{"arch": "unet", "objective": "epsilon", "activation": "relu", "pixel_unshuffle": 2, "upsampling": "nearest_conv", "beta1": 0.8, "beta2": 0.95, "lr_schedule": "linear", "weight_decay": 0.07}
Rows from block 6, named by matrix and row number. Rows with one number belong to one channel. Each number is 500 + 40 x the weight over the matrix's rms, rounded and kept within 0 to 999. All counts start at 0. Numbers have three digits each.
# convs0: first 3x3 conv (model.decb.0.0.convs.0.weight, 96x192x3x3), inputs 65-77, a 3x3 kernel for each
# convs1: second 3x3 conv (model.decb.0.0.convs.1.weight, 96x96x3x3, transposed), outputs 70-83, a 3x3 kernel for each
convs0.32:482500460502530500468494471500500437500500500500451500500500500500500500500500500504528542511529535510513494500500500500500500500500500500500500500500500500500500500500500500500500500500500500500500500500500500500500500500500500500500500500500500500500500500500500500500500500500500500500500500500500500500500500500500500500471481492451457500500500474
convs1.32:500500500500500500500473500500500500551500500502500492500500500500519500500610500473427489453261451500389442489485536511567500557500559500500500478500500500475503546500551494500534500500500500454500500474473500500500500570500490500500500500487500500500468479489500500500500489489533575500500515500497500500553552500500500468490406500423500437500436500500500500500519500525546565
convs0.33:500449500459500500519500500500500521483484525515500500491462460500472466473500434412422476408500436463435487500500500500500512527500500572500500578500500500500500500500500500500500500500480489500469500533518499500500500500500500500500500428500500512500500485500491500500424399436422384417500426500500500500500459502500500500500505500500503457500500500
convs1.33:500510478500541500500435492500487500492402488486480500487463500487602492485450500500516500518593515509500500500500500500419507500470474500499537500859500535500500480500500490300427500500519500500535500408486500528540475489500486343500505575487505500500516516500489530500500526500480500500477480527536561500500544500501496500483508502500576511488500490500500500497635528500500500
convs0.34:500500500500509500500500500457489466500525522500500500500500500500457500500500500514500520500500500557536518500500500500500500500500500500500615500500500500500583500500500500500500500500500500500500460500500500445500500500500500500500500500500500500500500513500500500500500534514515623566500548525512517512501517500544535502500500500500500500500500500
convs1.34:500515525540500500500526500465500500500465501445461502595500469444500500500497520525515535555541511546540518378500500500318500500500484458500500599615529510500479500430500500500476525526467486565465494308495479500464514500500420383498500556500500495500516372500479485500500500476500456476500482498481476510518500532496518479556500536490433493542535536520508511500557500432463472
convs0.35:500500464424500454500500500420500500448500402500473500500487500500500500500500500571500500511500500540514559500500425479500500500482500500565500500500500500498500500500500500500500500524515510536517539554517500527515500524500500500527500500500500500500500500500500518500512505567511568592534576500500500500500500461500496447500500500500500536525516526
convs1.35:475516505431500500433500482509466510465506538500469496543470500500500500491495513500530500555500500500500500497500500500487448480500472438408478514601576476508500428500500506613499516516518494481516500603556563511526563500500503446472538530510474513500494500500509500511500500500504432500500500500500500500474431500500448500497515513498492500497500500480554500500294500500471498
convs0.36:500500500500500500500500500487492485491498490491491479469500472487492497500508500500500500500500500500500500500500500500500500500500500500500500500500500500500500500500500500500500500500500419425423436440431425428422500500500500500500500500500500500500500500500500500500500500500500500500500500500500500500500500500500500500500500500500500500500500500
convs1.36:500500500500500500500500500500500500500533544500500500500500441500500436500500500500487500447500500500500500500500500500500574531443500500500467500500500516500500500500500500533500500629552500500500503500528500500527500500500487500500500500545500543500500500500500500500500500500500472500500573500500500500500500500500500500500500500500500500500500500495495500500457500500549574
convs0.37:513500526535591500534500473500500403477483398500488439500500500511417521502500500470500532405379451500464465463500500500450500500500500500500500510507500481482500500500500500500500500500499500500500500532500478533500500500500500500500500500500521500500483500500499500500500435415389470500411433413534500500552500534554500528500500544500500507500475497
convs1.37:471573500482238500518491553523464500500361462453472500529500500363468579500500500469525500500653527481586445500500476542518530500555500475500500567572474500500500526514500500680472526551500491397500506500416446441535500518472500365504500451500500500474460401435477505500500475477500500501451528500538500548549390508514500533478457500500400485500458500500500500500458588500440457
convs0.38:500500500527540511451444500471466500553528553503503529500500500500412441497453505500477553500500500604481500500500500500500488500500500497500500496506498500500500500500500500500500500500500500500468465443450490461451500500441500500500500500500500500500500500500488500500427500500500563500459500487500525503532538517503510509500500500500500500500500500
convs1.38:457430500552426494500531515443500500470475434500430446504490497500441544467467500513549500500582536500548512468430480485506531449495500500484500410369455500498495485500500500456429428460461442434500500282424500472500527500489497538454500410452500479468469326429442410445500401500500524519518494491550550500575653601500642500500484516487355473543500537499500500500500500500500500
convs0.39:500500588551593523570564500500500419500362338399466476500419500466432500442458500432466500414414405500391399466478500500518478500580534486457500500458469500493494519500500500500500540585500500515500543600532500534500500500479500564539448475500500500500489500500500500500547503500529564547564519547476500500464499500500475500500500500500455500500523500
convs1.39:500524530522371630506500500511448501500500543527500495500488490500500566504442500451543471500676500468554415498500536418455656500500500484460500429309524496585500500531500500712457485574467507500545500426475490519500500500476551566474503530457500496500500367500500421547500438500596604420420460418524401500568500500473528520509478514500297489519457529500500462439559500509533507
convs0.40:500500500500500500500500500456459461455456458452455455374365368368359361375364368463464463465468465455459456500500500500500500354500349500500500500500500500500500500500500500500500500500500481482479485485482484487481530500500500500536523500528500500500500500500500500500534533530530532532530531530500550500543550551500544543500500500491500492490491492
convs1.40:511492500500500500500500500500500500500500500500512500500500500500500500500500500500500500500500500472500500500500500500500500500500500500500500510500500500500500500500494500500500500500500500500521518500500500500500500500500500500500497500500509500500500500500500500500514500500502500500500514500500500500500500500487510500500500500500500500500483500505500478500500500500500457
convs0.41:534500500500500535518500500394500500425500500508500500504462500500481556500497494473536464546573566488500533526500500507579500500552500505500500547445500524446500500500614500500500500500500500443500580500434539506500500500500500500347500500500457466500500500495456454478500532500459497525500448502500500500500415486535475500500500500500457448500459471
convs1.41:481532500481545632500520500500464500523430500500558472456459500406620627500436511485529500539616540500572506500454500500389534555495481483500479383419528500500500468500562505466500513490500500548500430664482500455477476544512470500472500428500511464500513481527476465509500477500429612500567421547500477500500452426500500500523500542500500500490507500500531514599500500500454500
convs0.42:500500500500474500500500500495468432482473450461506488500500500500500500500500500500500585500500500500500500500500500500500500460500500500500500500500500500500500500500500500500500500500500500500468500449444500500484500500500500500500500500500500500500500453500500500500500500500500500500500500500487457500469451500495490500500500500500500500500500500
convs1.42:500495480500668359500500500500519500500500500500500500500500500500500500500500491500441500500577491500500460510511484500596500500500613500500474500375500500591532500500500512347500494539500478500500476500500500478500500500500500500500525526500510484533500516419500559516500500500500386500491519503508500476500500500486500500517542500502447534500519500500500509500500538525458500
convs0.43:500500500500500500500500500496505506514526521491497492490498472499515488496515509500500500500500500500500500500500500500500569500500500500500500500500500500500500500500500500500500500500500448463460464500480457466464629500500500500500500500500500500500500500500500500500500500500500500500500500500500500500500500500500500500500500500500500500500500500
convs1.43:504469500460500500472523500500500490500500488562513500500500500500500410438418500500492500508494500500472498549531480597500535522586508500463500405458500432494471525500493450480500500500495500545508500500500500539500500551500500580500500500500518518498500500500466500508500500500500500500546536485500500500500340500481500444500472500500500500481485500500402481454500500488500446
convs0.44:500500500500500500500500500501501498502504501495500498500500500500500500500500500578573556584581571563562555456500500439443442500445500500500500500500500500500500500500500500500500500500500474482479486492486478483477500500500500500500500500500500500500500500500500500500500500500500474500500500500564565553571568554557556544500500500500500500500500500
convs1.44:500500500500500500500500500500500500500433500500500500500500500465500451500500500500522527500500500500500500500500500500500500500471500500483500500500500471500500500456500500541519500500500500500500500500500500511500500500500500500500500573500500500500500500500500427500500500500549545500500544500500500500500500461500500500500500500467500500437500452500500500500500500500584491
convs0.45:500500500500500500500500500500500500500500500500500524500506500502494474490500500488503540523530521500523534500500500473500500500500500500500500500500500500500500500500500500500500528500500492479487491497499480471478500500500500500500500500500460449500500500500500460500492426493475386459523440497500537500500519533500500500500500500500500500500500500
convs1.45:500500496554411500500426463500500500500502500500500500489563500500500500458500500508500500500416517500500489482500485462500500469500500500548500500500500500500500486500500494500483505500500534520500569527500500466506498500500520500454452500500529544500526500500500523487484500529509538500483547500493488500472500448500456488494453504387189466489420480500500500511530540512566500
convs0.46:488516549580647500530569500471559558630693611602637500519500500500458493500569500405500500454416500500500500500528500463458500500500500489513552500500554500542500500500444479500500500500500462500500500513500500513522500484500499500500472500476500500500500503500500500500500500500500500468500500368500517520500500500542582500500500500500500500500500497
convs1.46:500500475497434485511500438464558546472344518510402500420536439500482439418481500522493500413244431497461521500556440472597594498500500497472497448358492479551500500569459589470500452500500500500500500425500469525500506482500500563531536527500458455434441500500500487486453594481500484512500421493506500524514593502526587528530486500481354452500472500506436500509687497500566500
convs0.47:500500500490500500500500500500545538512590500511546500468500500500489476500491500570500500596500500500500500500519500595500532500500505500500549500500453474498492500500500500500500500500500500500500500543500499497500500500491500500500500445500500500493500500500500500500462451463420395423450476500411500454426449445486513512500500510500500500500500500
convs1.47:487500500559523544453500500487500500500500500509494500500524500511386500500427549500491502510516500504502500500500500500458538500500500501500500579298500458500462500467510505354500519484500500500500460499512531500494500486488455594540500500500498521500507513535500500518500500500500500474533499500515500500478565500521500519487500482512552500485500470500500500500594487495500539
convs0.48:495503500500514520506500500500500500537521487500500500500460484459481486503470475500517500555512536506561500500500557500500477500500404477500476540500500531522451500500500500500500500500500500500500500290353500500409500500500500500500500500500500500500500500521500500561490595501586735578470631493541545523530535486521559525405500500436389500458500500
convs1.48:555501551500395500500503500500500500510500500490476500488479485500389455500507500486500500500396473501479492500500464421632478500531500554607511500403500500424500505575517528682546500535490464472532478409507500456488472519456494439452480384504522432493473315512472455509500499500582328500500593500468454481476500458504472504528482500489409515529451500500490500446500547516500500
convs0.49:500500500500500500500500500492533493500556500500500500524437387484465421510508477443413449383367405509471443500500500488500500450476500514500408500500408440422472500500500500500500500500500541531444500500509592549514500500500500500500500500363500500500431500440500500439421400417383454529500500500500500500555537585511542557500500500479453466537521500
convs1.49:526625500526622427500500500535596500573604487511500500500500500501552544500553481500500500570613445500500521520465500434582572500500515477500500585505500509477519433481500478622375543446407515581520473482444481500482507500500500500500500531500500500500500558525500593551533522504500500541558581520500446557496527579512449427500500500500500533523500566468500500500305521418566472
convs0.50:500500500460528545475502500500471500504500409494410500500519474500525532500500500488557500401450569627442361558584444487629592401410500509428500555389500591414490500500500500500471500541517434379459370300382431392439500500551500500605500500526550500500500500573500572562500500476431460483500469498516500487519500486548471549500500500500500500500500612
convs1.50:530580500543447500500500481500472545500540484486533453500533500500500509536544500466500500476500491500497505499500476488590465481480500487500568466683538512500500500546509529608500500530501500443466500500538487500519500467414500491500509459463500480500500518519511500532503430500500640556467486525481500483569407457495455486500504453512563500500526530500440500510665516519534500
convs0.51:554505500488500500500494500550539497500610521500500517500500478500482494500440490596500500619635632500500578519500500567500500512500500500500494487500500482529553506500500500500500471500500472500430500500500500452500490500411500363500502500577500500500500500500500500500500421468447423456475435470456500419448500500481500436500500521538500500542500500
convs1.51:510500530466489498484447545506500501469545423493499500468499525566466617500592512500510500500500459511495475500500511467500518500478500496500512540659498509535550500500500478649484500500493500500500500584500500500522481490461479406521496500478500500500500504539477555500484451507494608571491499500519500515526484518515500486499512465500581521479532475500500500500375508494485448
convs0.52:500500500500500500500500500472472471477481478483487483500500500500500500500500417404406398410412407405410405500500500500500500500500538500500500500500500500500500500500500500500500500500500500500500554554551551551547549551543553555546549551541500500500500500500500500500500500500703500500500707500574500500500500579500500500467466465466464464467465464
convs1.52:500500500484500500500500488500500500500500500542500500500500500500500500500500500500500500500517512480489500500500500500500500500500500500500500500500500500500479516500500500481500500500500500500500500500455500500500464500500500500500500500500500500500500500500499500500540499500500540500500500500500500500500500500500500500500500500500500500500500500500434500500500469490500500
convs0.53:500500500547617500500481500523505500371500441467502500500500500500500529500500562500500500536538539500500471445500500500529500500483500508521500563500511484500475528500500500500500550562500499500500537578521540575533495552500500535546500501488560500500529500500500500500500500500517500506529526500500500500500500500512510500500500500500500500500500500
convs1.53:497488490604578487500500501527500500500426497500449500500501500510545672509435500500485500518588540500472525470502500500500524440499500500500480474525505500379465504452481500500454500500500505518541476500500514458427500500475500535502500540455494486500500461545493500478500468477466370423500430527531495493500435483500531500500500500500521440500500464500482500500421527500526571
convs0.54:468500500500500493500500500500538500500593567500491500500500448500500476550500500500500481500500514500500423500500500485455500500514500418459500432449440500443500500500500500514500500500475459500458478500454470500460500474500500462497500500440500450500500480500469500398523500500511450519500500500463500544500500500500500487500500500500482500500480483
convs1.54:485500442500443456500489500500530500472449500500500500537500511487539500500500559500478500500500500500500483500525500536543500490500500479449500500868500500500500500460500560545484507534494463467486500550469500500473531483461516480500543510500467532500465456500488500500500500534489332497500500500500545525492489464518525503473506481500577521480505481500539514435434477500500503
convs0.55:479600509519528500487500421500500443500500502500500500523505482500482500544508500500509555500435482500500500420500384650652505520598489479565498500591544500527500500500500500508500500500500540500500653683593569613500500500499500500502500500500500454446470433473474454476506482494449440449444411446508398472508426494500524500500500500461500500496467500
convs1.55:500544511443500444500500500500479500544450500588617555500500500544346572533649500500500468499500526505433500467484500500500500500532492493500500482564430500490477545564500528572500498401593500547518524617419500396405481450500500483564500500520500501456500559447499500448500500501520392471500376519500500500434435390500396449500467521469388473500462510503500485590685500578492560
convs0.56:500500500500500500500500397500500500500500500500500500470469469449454471452432443500500500567566500582580543500407500500421388475457432380400500388428420381415413500500500500500500500500500504531525518533542497502521500500500500500500500500500500500500500500500500500500453467487437433470455441465506522506506525516487479483500500500500500500500500500
convs1.56:500500569500500500473500500500500500500562569500500500500500500500500500500492477500501481500500500500455500586500571500500500569500500500463500500500500508500500519500500500500492500521522458510416491537544507459500530500500500500510500500539490500500500500534500548500500500500500500562561500500515500500466500429472500500500500500500500500507500490500500495500500500500502500
convs0.57:472504521478489459538500500499639597500500672500500500500473465500422417500500500363500441399489412500501388527539500490465475497484478500505500510463449500500514500500500500500500500500500500457509554500500500555500500500500500500500500500500500500500500500500500500500500500500607610529500567510500500500500500504500500500500500500500500500500500496
convs1.57:500500454438342500539522500550485500500500533500546500529530511663500500500500500531500500416501518543496500500549460438520432510556500554500500500437500587500514430406500401576546486480500506500500387465355478449500537500519500357515530500500500500500500416520500500575567522479500635500500500495536447493419500500500468423500495500546395500521500500500497500500484500500528500
convs0.58:527500512539500526540500532500531535524500547500500500422417411418409404413400405500500637611615500500583574500500500500500500500500500407414383408406387411410401500500500500500500500500500486504489470497498469493497500500500500500485500500500500500500500500500500500500481484493469474480470466466455449449463462462458459459500500500500500500500500500
convs1.58:500500500500500500500500500500467419500500500476500500500500506500470500500500500500474500500500500508500558490500500518500500514501504500441482500517500500570500435468447500500509500500470500500500500500500500500500500500400500500500445500419500500500552470500500459523514500500500500518536500518500500500500484500500500500500500500500500500500483500500500576500500517525576500
convs0.59:500500500425575500500555521500531500363334482390500500558500488562500500500489500457534500485500500520456436500500500500500423477500506500492485500526500500500507500500500511500500489500500532500500550500597500579557500500500490501500476513500582500500560500500500500500464433462463500440394418393500424500514443500532500478500510500500500500500507500
convs1.59:564460500500444500570500500528500469560518500500500500500554562638452308500500500500543499500617510480555491500437500394307581497508500485500570517416461510517500458500500500405500500500500500564500500357501479446500500463506551500395510500583532385500500445475500500500514445529566789502479534500516498499500471500500500522500445500500400500500469500494557487500720421515507500
convs0.60:551500500500545500500501500500500427496500500500547458464500500500465500483448500500515456546612500500476500500500500500500500500476495500500500396500500500500418500500500500500500460500500484483462531573501500547489523611500581668500500500500500500500500500500500560500546500508455513500523500500493516519465507505459499497500500500500500469500500500
convs1.60:442500500492500500500531481506434500467546500465500500494535500500500560500474500500503500456500418500585500506497500485333500507500425500500550500500529506410466500500500539520552500480500500500500500500638500527500514492558543343512492542500500463500505394566465444500500500504484500493474490500500504500500572604522534550500508500497455516500511490500500500503515500500500500
convs0.61:500500500500500500500500500493491494492491495500496502378500379372369373375372500500500500500500500500500500500500500500500500500500500447448449446448449447446446500500500500500500500500500474477476480500481480482481500500500500500500500500500525500500500500500500500500641648649641650653641649650464500466500500500462500464500500500500500500500500500
convs1.61:500500500500500500500486500500500500505500500500500500500500500500500500500500500500500500500500500476480500500500500500500500500481500500500500492500500500500500500500500500500500500500500500500500500500500500500500466472500500500500500500500500500500500500500500500500500512500500500500500500500500500500500500500500500500500500500500500500500500500500500500500500500500500500
convs0.62:534554500527572500500500526487488461479536508433499500500500500500505487500500500495500500484500489504521500500500472500500500500456500500500500500450445500468500500500500500500500519500500500494500490481506487496500500569500553500500555565500500500500500466500500500500500514534500506500500500504500500500500500500500500500500500500500500500500500500
convs1.62:578500483500500500500475480500500509460482518500493451494489494500500429473463470501500496492500488500500491500597554504564500500500500542500500552416500500500571461523500500336500500502507500555479500377469472500486500546500527500500511500500464500459458473467461430498500535476453519493500587466560554581543477572592577575550618556527605602519558531500413500500500500469500514
convs0.63:551541500542500500547500500496501492515514540505505523542527525548547546558561567500500579500500500536596572480535533500500500500500500605500500649500500500500500536500500522500520522520536499494499513508527526523527505500505507507516500481479500500500500500500500500500500500495500500500500500500500600500585615500577609582528524537500523535500506508
convs1.63:401536528486500477500500500469545544500525500452500539464510411481453396443412410531569474489571431487532505531500483536389480551535525500541500585589477464490546434500500460500474488458446474482449399432494424501563500461500500500500529510506488465517461423506464441489467463433484504360434445432444473500500529474500482483423414418447500444427446434519456500410500500500496500
convs0.64:473392438500320359471395500500461481476500500500480500387500500500500440460500423500500454484500487528500498500500500500500500500504539427500500500500500500500482500500500500500491500500500500468500500500500467399482500437455500500500500500452500500500500409500500500500516542534556528500500496500564551545564548500531516528490500500498505500542500500
convs1.64:500500574476345500500500500515550515500500500536500522500455500370500550500500500472466500503606500500500490500500511500576474474500500500501462495620500500464500500500500470488548514512513509505497548615534500500498493500500500437571500500511484500496508500520500500500504537500511375497519500500484521525500544494529506495487491495500577500500500490493569500461327501500458500
convs0.65:500503500537630500551547505500500500585612585558600513533500500454445453440500463500467522500500416480374500500500445500500500544500500500500500500500484500534520500500500546500565500500557500514472500500504500518533500504500517500568552500528500500595500500534500500500535500500598642568564518544500500500500450500500500500500500500500500531500500500
convs1.65:500591467515558570500492506500500500500384445500541500500437515500379500500557448555403500495350500512500532543500500500500502481500500500549500479500500500461476500446500550757582500500488471528475500666458500500500500550520484450500500399494488451500459380461488473470500409459497772485500576500500540537507585494500450500523484500458331474500502521516646521476401500500448500
convs0.66:500517495556601572500500500522500500612638500490562500500568566500500474516500500533572500543679591500523500500578518500500512437479500500528500500527470500500543500500509500492475500485503500551539500572512500585500500361500500451421500500455500500465500500500500500500446402387500513447399433442500500500523500565500525522521500510500500482489475500
convs1.66:500538500610500509500541510544498500541530590500508482500539500500644382500623504490414490385250420539419440418489518500500500500500500542500473405569541486619501500493500500547500481520493500500500500484523500500500525563500396500459538392500518500500511505500474534579506500500500567500500500419471558498609642569548500538500500500500477500500500500466500472517609500500484500
convs0.67:465487496462514527489500540482500524458490513472495509544482500500465458500500450500500500459467489500461428500500500500500500500500500570529500500521500500503500500500500500500500500500500500500500551581536520545500500500500500559500500498500500461500500500518500500500463500495440619500482597500500483448500464440500477466475448500500500500500500500
convs1.67:539533500500516548500506500485468500501500579502500557500531500508466649500555535500621581542668723500609566514527532500534494500500500506504500500671452471414500510500500500500526500500490464485539504500500465500476500530500500666630500500500460471471495500353506500500517500500500535466500468485500547546548633604506500557500437500481388445500441500500500500500525500461500526
convs0.68:500500500500500500500500500484487488486488489492491491500500500500500500500500500500500500500500500500500500500500500500500500500500500443441441445447445443442440500500500500500500500500500500500500500500500500500500500500500500500500500500500500500500500500500500500500500500500500500500500500500500500500500500500500500500500500500500500500500500500
convs1.68:500547500500500500500500500561500536500562527564500500500500500531500500500500500491452500463452500464468466500500500500505500474500500500500500500500500500500500500500536500500500500500506500500500451500523500489500500473500500500500500500500500500466490505500500466500500506500500500500500500476500500500500522498500500500524500500500500500554500500500541500504532500500500500
convs0.69:500500500500500500500500500424423412437448442450454459582500600500500500500500500500500500500500500500500500500478500500500480511500500500488500482500514474486485500500500500500500500500500545559557563575566541563560509506498500500505500500500500500500500500500500500500500554500549552560500532500500500500500500500500500500500500500500500500500500500
convs1.69:500563500500536500500474479500500533500500500500530500500497496431500474421478461500500500500500500461500500500500500500500500500500500500500500521500500500500500500500500449500500556500500500500500500500500500500516500500535609581534500562549500500506529500500517500500500452479500500469500500500500500418445500417432500404527530544536560534525520500500500500499500500500446500
convs0.70:595560500570500500500500500500500505500542436464487460551501447500500472496500500460500500500512500501490492500500500500500599543500500500500464500500500500500500500500500500500500500500500500500515564500500500500500505500500500500454500500500505500515500500500500500500517500572528604577500573500500500500531500500500434283500500511500500500500515500
convs1.70:542480500535540475531468500447480525500454432500500500500602498588532462488462490510490527500373479463500500464503484538500500454500464450529500397342492519500500500516500500385500500500500465753522407496528500555540423426503402637500493500535500514500521474449517434496500474453534553480500414452490569539500544503500500500459500475548479511500500500500612493526555496500500500
convs0.71:486564527509589519523525500500500535500500500591500500500501471501468500478500523447450537371335372500434436500500540526425433500503500544505500526500500500491500500500500500500500500500454513529461551577511540548479457441500500500500500500500500500511500500500500500500389500492500500500498500333500500536500500587500500586500560500600560500500500500
convs1.71:500552486410530500528547440503500500531584522492536500510526500569533500453424485458510530500518493516506500500450361517363484492390511472535500560711586499484474500524500517616500500500520500433500460474500467471426500541500500586500500533500476512486482517500500464500568470500444475564500500500551500508500463500500492500500449489470400492500487500500500500500342443500500500
convs0.72:500500531500580500509550550500500472365500372395500500500454488505490500435500500446550500440467499500500417500500500453500556500500500520507500567561500500500500500494500500505500500484500448500500500500500500500491500500500500500500500500500500500500500479500500490500477490401460463402472504500500500500531500542500500556479500477500500500488500500
convs1.72:524500500511520500500500500500500500491597527500447500509514472452481452477500500547646522601798612503602544500510500500537462500500500500500511505531508489500500481527500501666569500526527500500500458442500500564538500500472500343500500498500472429465460305426515440479566500498500622489513500478500503500500500500489500500542549515535570514535563517489458515500413510504518500
convs0.73:500500500500500500500500541500535500573500500500500500485472475449443468452442460528495500556593500500498475500476461500500500495539532500467439446434433407379400497507491500490500500500500446434452449443452494487486500524489550500500500500500500500500500500500500500500484500442551634527500541500439500500425402416439433435500500500500500500566549500
convs1.73:500500472500490500536416500500499500552500500510500568500480484500500473500469500444450478500500441467482500512554503500675500500500500500583557500374500532543525473495464467380500500500485500545500500500483500500500487500551500359500461500500508502530495560483493498508500500553567588500500500557505467434500453466465500522505463500462376467500471488533500453500500506500500500
convs0.74:450500500500500500500500500548500500500488500500500500482500484500486500500500504462522500500500534489500492500467501500508480446443416500500500500500500500500500500500584500500500575500500528521500545541471500588522500500500471500500500500500500500557500500554500520580530500500500500533500500500500500500500466500500500500500500500485513500500500500
convs1.74:560491500399548500571433500500500505470352460472427500477443529498403500500500500500500500500500499477500500524500501452540500544500485531511497579412500460500500467500500466585513458559476512525473536434500500560500500524500500253500500514500517485500469500553500500500500500500589375507462478442500472500503480500500473459500500542501566543500522523480500468510608499500500500
convs0.75:500554500500500500500500500500478500469500489500500500424420417432410407429424431500528489512564551533544511500500500500500500500500500500500500500500500500500500500500500500500500500500500421398415421407412425422424500500500500500500335500500500500500500500500500500500500500500500500500500500500413421425417430441429438440500430500453431500447448500
convs1.75:500500525500500496489489500500574500500603537500500514463500500500484419518529500500500500496500500500500500500500500500517500500491551501500500500500500500500500446500452506500500515473487500523500500500477510500498500500500479500533518500558527549500500591500538500523500500500500500500500500500500500540500628547500500543531529537545500500518500500419500500500500470478500458
convs0.76:441500395440417500405421398500623500500500500500645500415401500403500500385500500500564527500500500500500555409500393400419415500500500500500500500500500452455459500500500500500500500500500464476467461468461482471456500500500500500500500500500500500500500500500500500500568566541595639607551595543500500500500500500500500500500500406402411411415422426
convs1.76:500539575500500574500500500478516500483568500570557500543562500414468500472500515500500477518474492513477516500489500503500500500501500500500500566500500490500553506533502500587500495500500500500500500500438442500500500500534500612498571592500500521571500500580495521568563611510536500500500500502504500510500558560566500519474500489455422439500500464473500500500365500500397500
convs0.77:585594591593604600586599593408410401413410403411409398388384389387379385384380383469477500473481500500500500591598598595597597593595592500500500500500572500500500500500500500500500500500500500500500500500500500500500500500500500500500500500500500500500500500500500500500500739500732500500500500500500454500500500500500500500500500500500444500500500500
convs1.77:500500500500500500500500549500500500506500500500500500500466500500500500500500500500500545500500523500500500500500500486472500500484500500500500500473500500500500500526500500500534500500506500517534471500500500500500449500500500480500500500500500469487471500500500489500500500500500500510500500500500500500500500500500500453500500500500500548551557558500500500469500500500500444
convs0.78:500500462439563500500500500500500539500482415500501500540500500480480500500476494500500500432500500528553500500549519503540500500463500516500500500500500500500493500500533563500500551586500531529500555550500500486500535496512506483500500500500500500500500500500500541500500500517522500468500500525531577500540500501500520500496500424500500500495500487
convs1.78:479599500538322584500420500500500500509657500500491500520494519450523481486500500500433500507522549496483509500436476515372461500500477490440500500604440500568500500441472499500572499529509537484502500640500521529517465539500513436464500499500480469500500388500500500500473494500531557425500500500550476500500471500513519522500523508532610514532509527500600459448500514500428445
convs0.79:500500500500560500500500500500500537500500500500500500500529531500571500500500537471500500519500510500500468500500500500505500452445490510431461487401414490417410446500500441500500466451458431403429412354410418318381500500514523588500507546500500500530500555500552500500504500500500500500526500500500491500553543531500500500500497481500513482500500500
convs1.79:556500500500572563500500500496500442572722510500422500500468467401600500449500442500404546521337500500477500468500474500479500500481511500500445511543453478500500500500500500500531500525479470535436500477500489504500519500500529505500505500500484500500453415502542500486536500462500346490401501506500500500500525500500441443485494507500513491490468482500531549514386583527500500
convs0.80:500535500500626538500500500500500476500500468430500500500493500475500500474467466452511490500524480514500500500500471500535500500517500500500500500500500414500500500500522500500500537500531466469500500496500500497500499550491527588500517528500512500500500490511490486500500439500458516459475502495500500500500500500500500500500500500460500500500500500
convs1.80:525482500500500500450495500500500517453537500500500500455472509500468451434441486514521535515575500529551527552525539518500500541500500500503500500515500500473500500501535500609533540548525464462521501549500461474483500456500501361500539522545453426494416301521467453512460500490424467432454500500533528541500493534537522555532573521576845576516570552500500500528404546516478500
convs0.81:404500500500500500440500500500456500500452464521500500518500501500500500500500512500497494500500500509469507500500500500531500517500500496500500500462440500500500466450463500500500500500500538596500500594500500500500493500500506409500512500500500461500500459500500522561569567500500500524500537499500543538500500500546520565500500500431500500472424500
convs1.81:500514500417707494500468485493445500500350442500529478478500500500500500498446538500500487500563488477501500494500458518500516498500508507500500500536500550500500500500500504333500500512548500500500500558500500519500500471500489279500500625557500508500500525512466541500513523496540596523500442527500493504504644493500500500500518500500619500500497500505500500527537500500376500
convs0.82:509546531558603500500500500500500500500500500412500500500514500500519500500512500457500500533565535500500500500500500562500500539500471523500500531576524490544503500500500500500500500500500500474529491471500468500500562500500560500500587576500500500500500500500500500500500464500468521500500500500371429456375410387360332312500500500500526500470472498
convs1.82:500502457533481529500500483471500413500582433500542500500484500447318513500494500500500466496500500496500500499500536500511500485511492500433450500500469500500545500566503500419475500500485509604527500529465516542507429416500433490452500500500512479500483475396481436467500500500500284488536562500500486500510500500500500500500468500544242417500469500479610499528658546500481506
convs0.83:500500351500500500500500415500500500500500500461453480440503500500471466450428442500524500479500500500500522500500500500500500500500500536500500564500500500502500500500500500500500500500500500500500502500528492486495423500500500500500500500500500500500388500500500500500524529505562570552550527516483495507500500497522500500500500500500500500500500500
convs1.83:500563500532831476500554462479500500524498504511500552500500500500560454500483500500532500500555500517500528516502500500454468478460454494536500500537500475432500524503500500406460505500500519500500500566500500420500501500469472454476500500500483507500500446471500500512500500500447515506512425500471500500500586529500471500471500479485591533500500456500468494497491525459479508
convs0.84:500500500500500500500500500500567500607500500500500500500500500500500500500500500473493532464451490449466492500500500500500500500500500639630668647632500500500500500500500500500500500500500414393424427392397467421414400417424399393397500390416500500500500500500500500500493492501493485507495499496619500609619614628500608500500500500500500500500500500
convs1.84:500500500500500500500500500500499500500500500500500500500500500500397500538562500500500500500500533500500500500500500500500500500500500500500454500500469500500500500500500500500500500502560508500500500500500500500500500500429500500500500500500500500500500500500500476427504512500500500500463500500500500500500500529500500500500500510500514485500500498500491461525459357500482495
convs0.85:449500500378399500438439440515508500500508519520502516488500457500500500536500494500457500483463500486455500500500500500500500500500474500500500500582500513538517417500500399500500500428473540500526557585500500570571500505500500500500500500500500500500500466530479506500500500500500500500500500500537500499500533500500514510475453500500500500500500500
convs1.85:500494500472500500501484500452522476500588500500500500500500464545567433500474500500500500493500500500500510458555494500439500500500530500500500487368500500500500500500567500443500505500493514477500441460553500480500500500560500594519500500531500459500517500558500500451500500500486673500500475479500490515505567520500500500500500500500600505500500500500546500485570403486500500
convs0.86:500420500462500500478500500500500456519500506500500480500500500500467500433432530474457500397500478500461500455423446506457452458472477496554476500500480500507493500510566500500500484500500500500500500438531500490530443418432381500500500500500500500500500553500544500500500500553500500480477500464573500500500490500500500588500500500531481489500483497
convs1.86:513511500606285481506637494500548500489549524500500500456500500500264410522500500500552500553555510500555500511500512500500447528469485468500507631505355500575500510500500502517562500500564500514500472642500474500500478518470535286594451441505500506502508486500500565485492500457546376458500406500500493500464500499500426546500500500532497510481513487500499500467561500467500500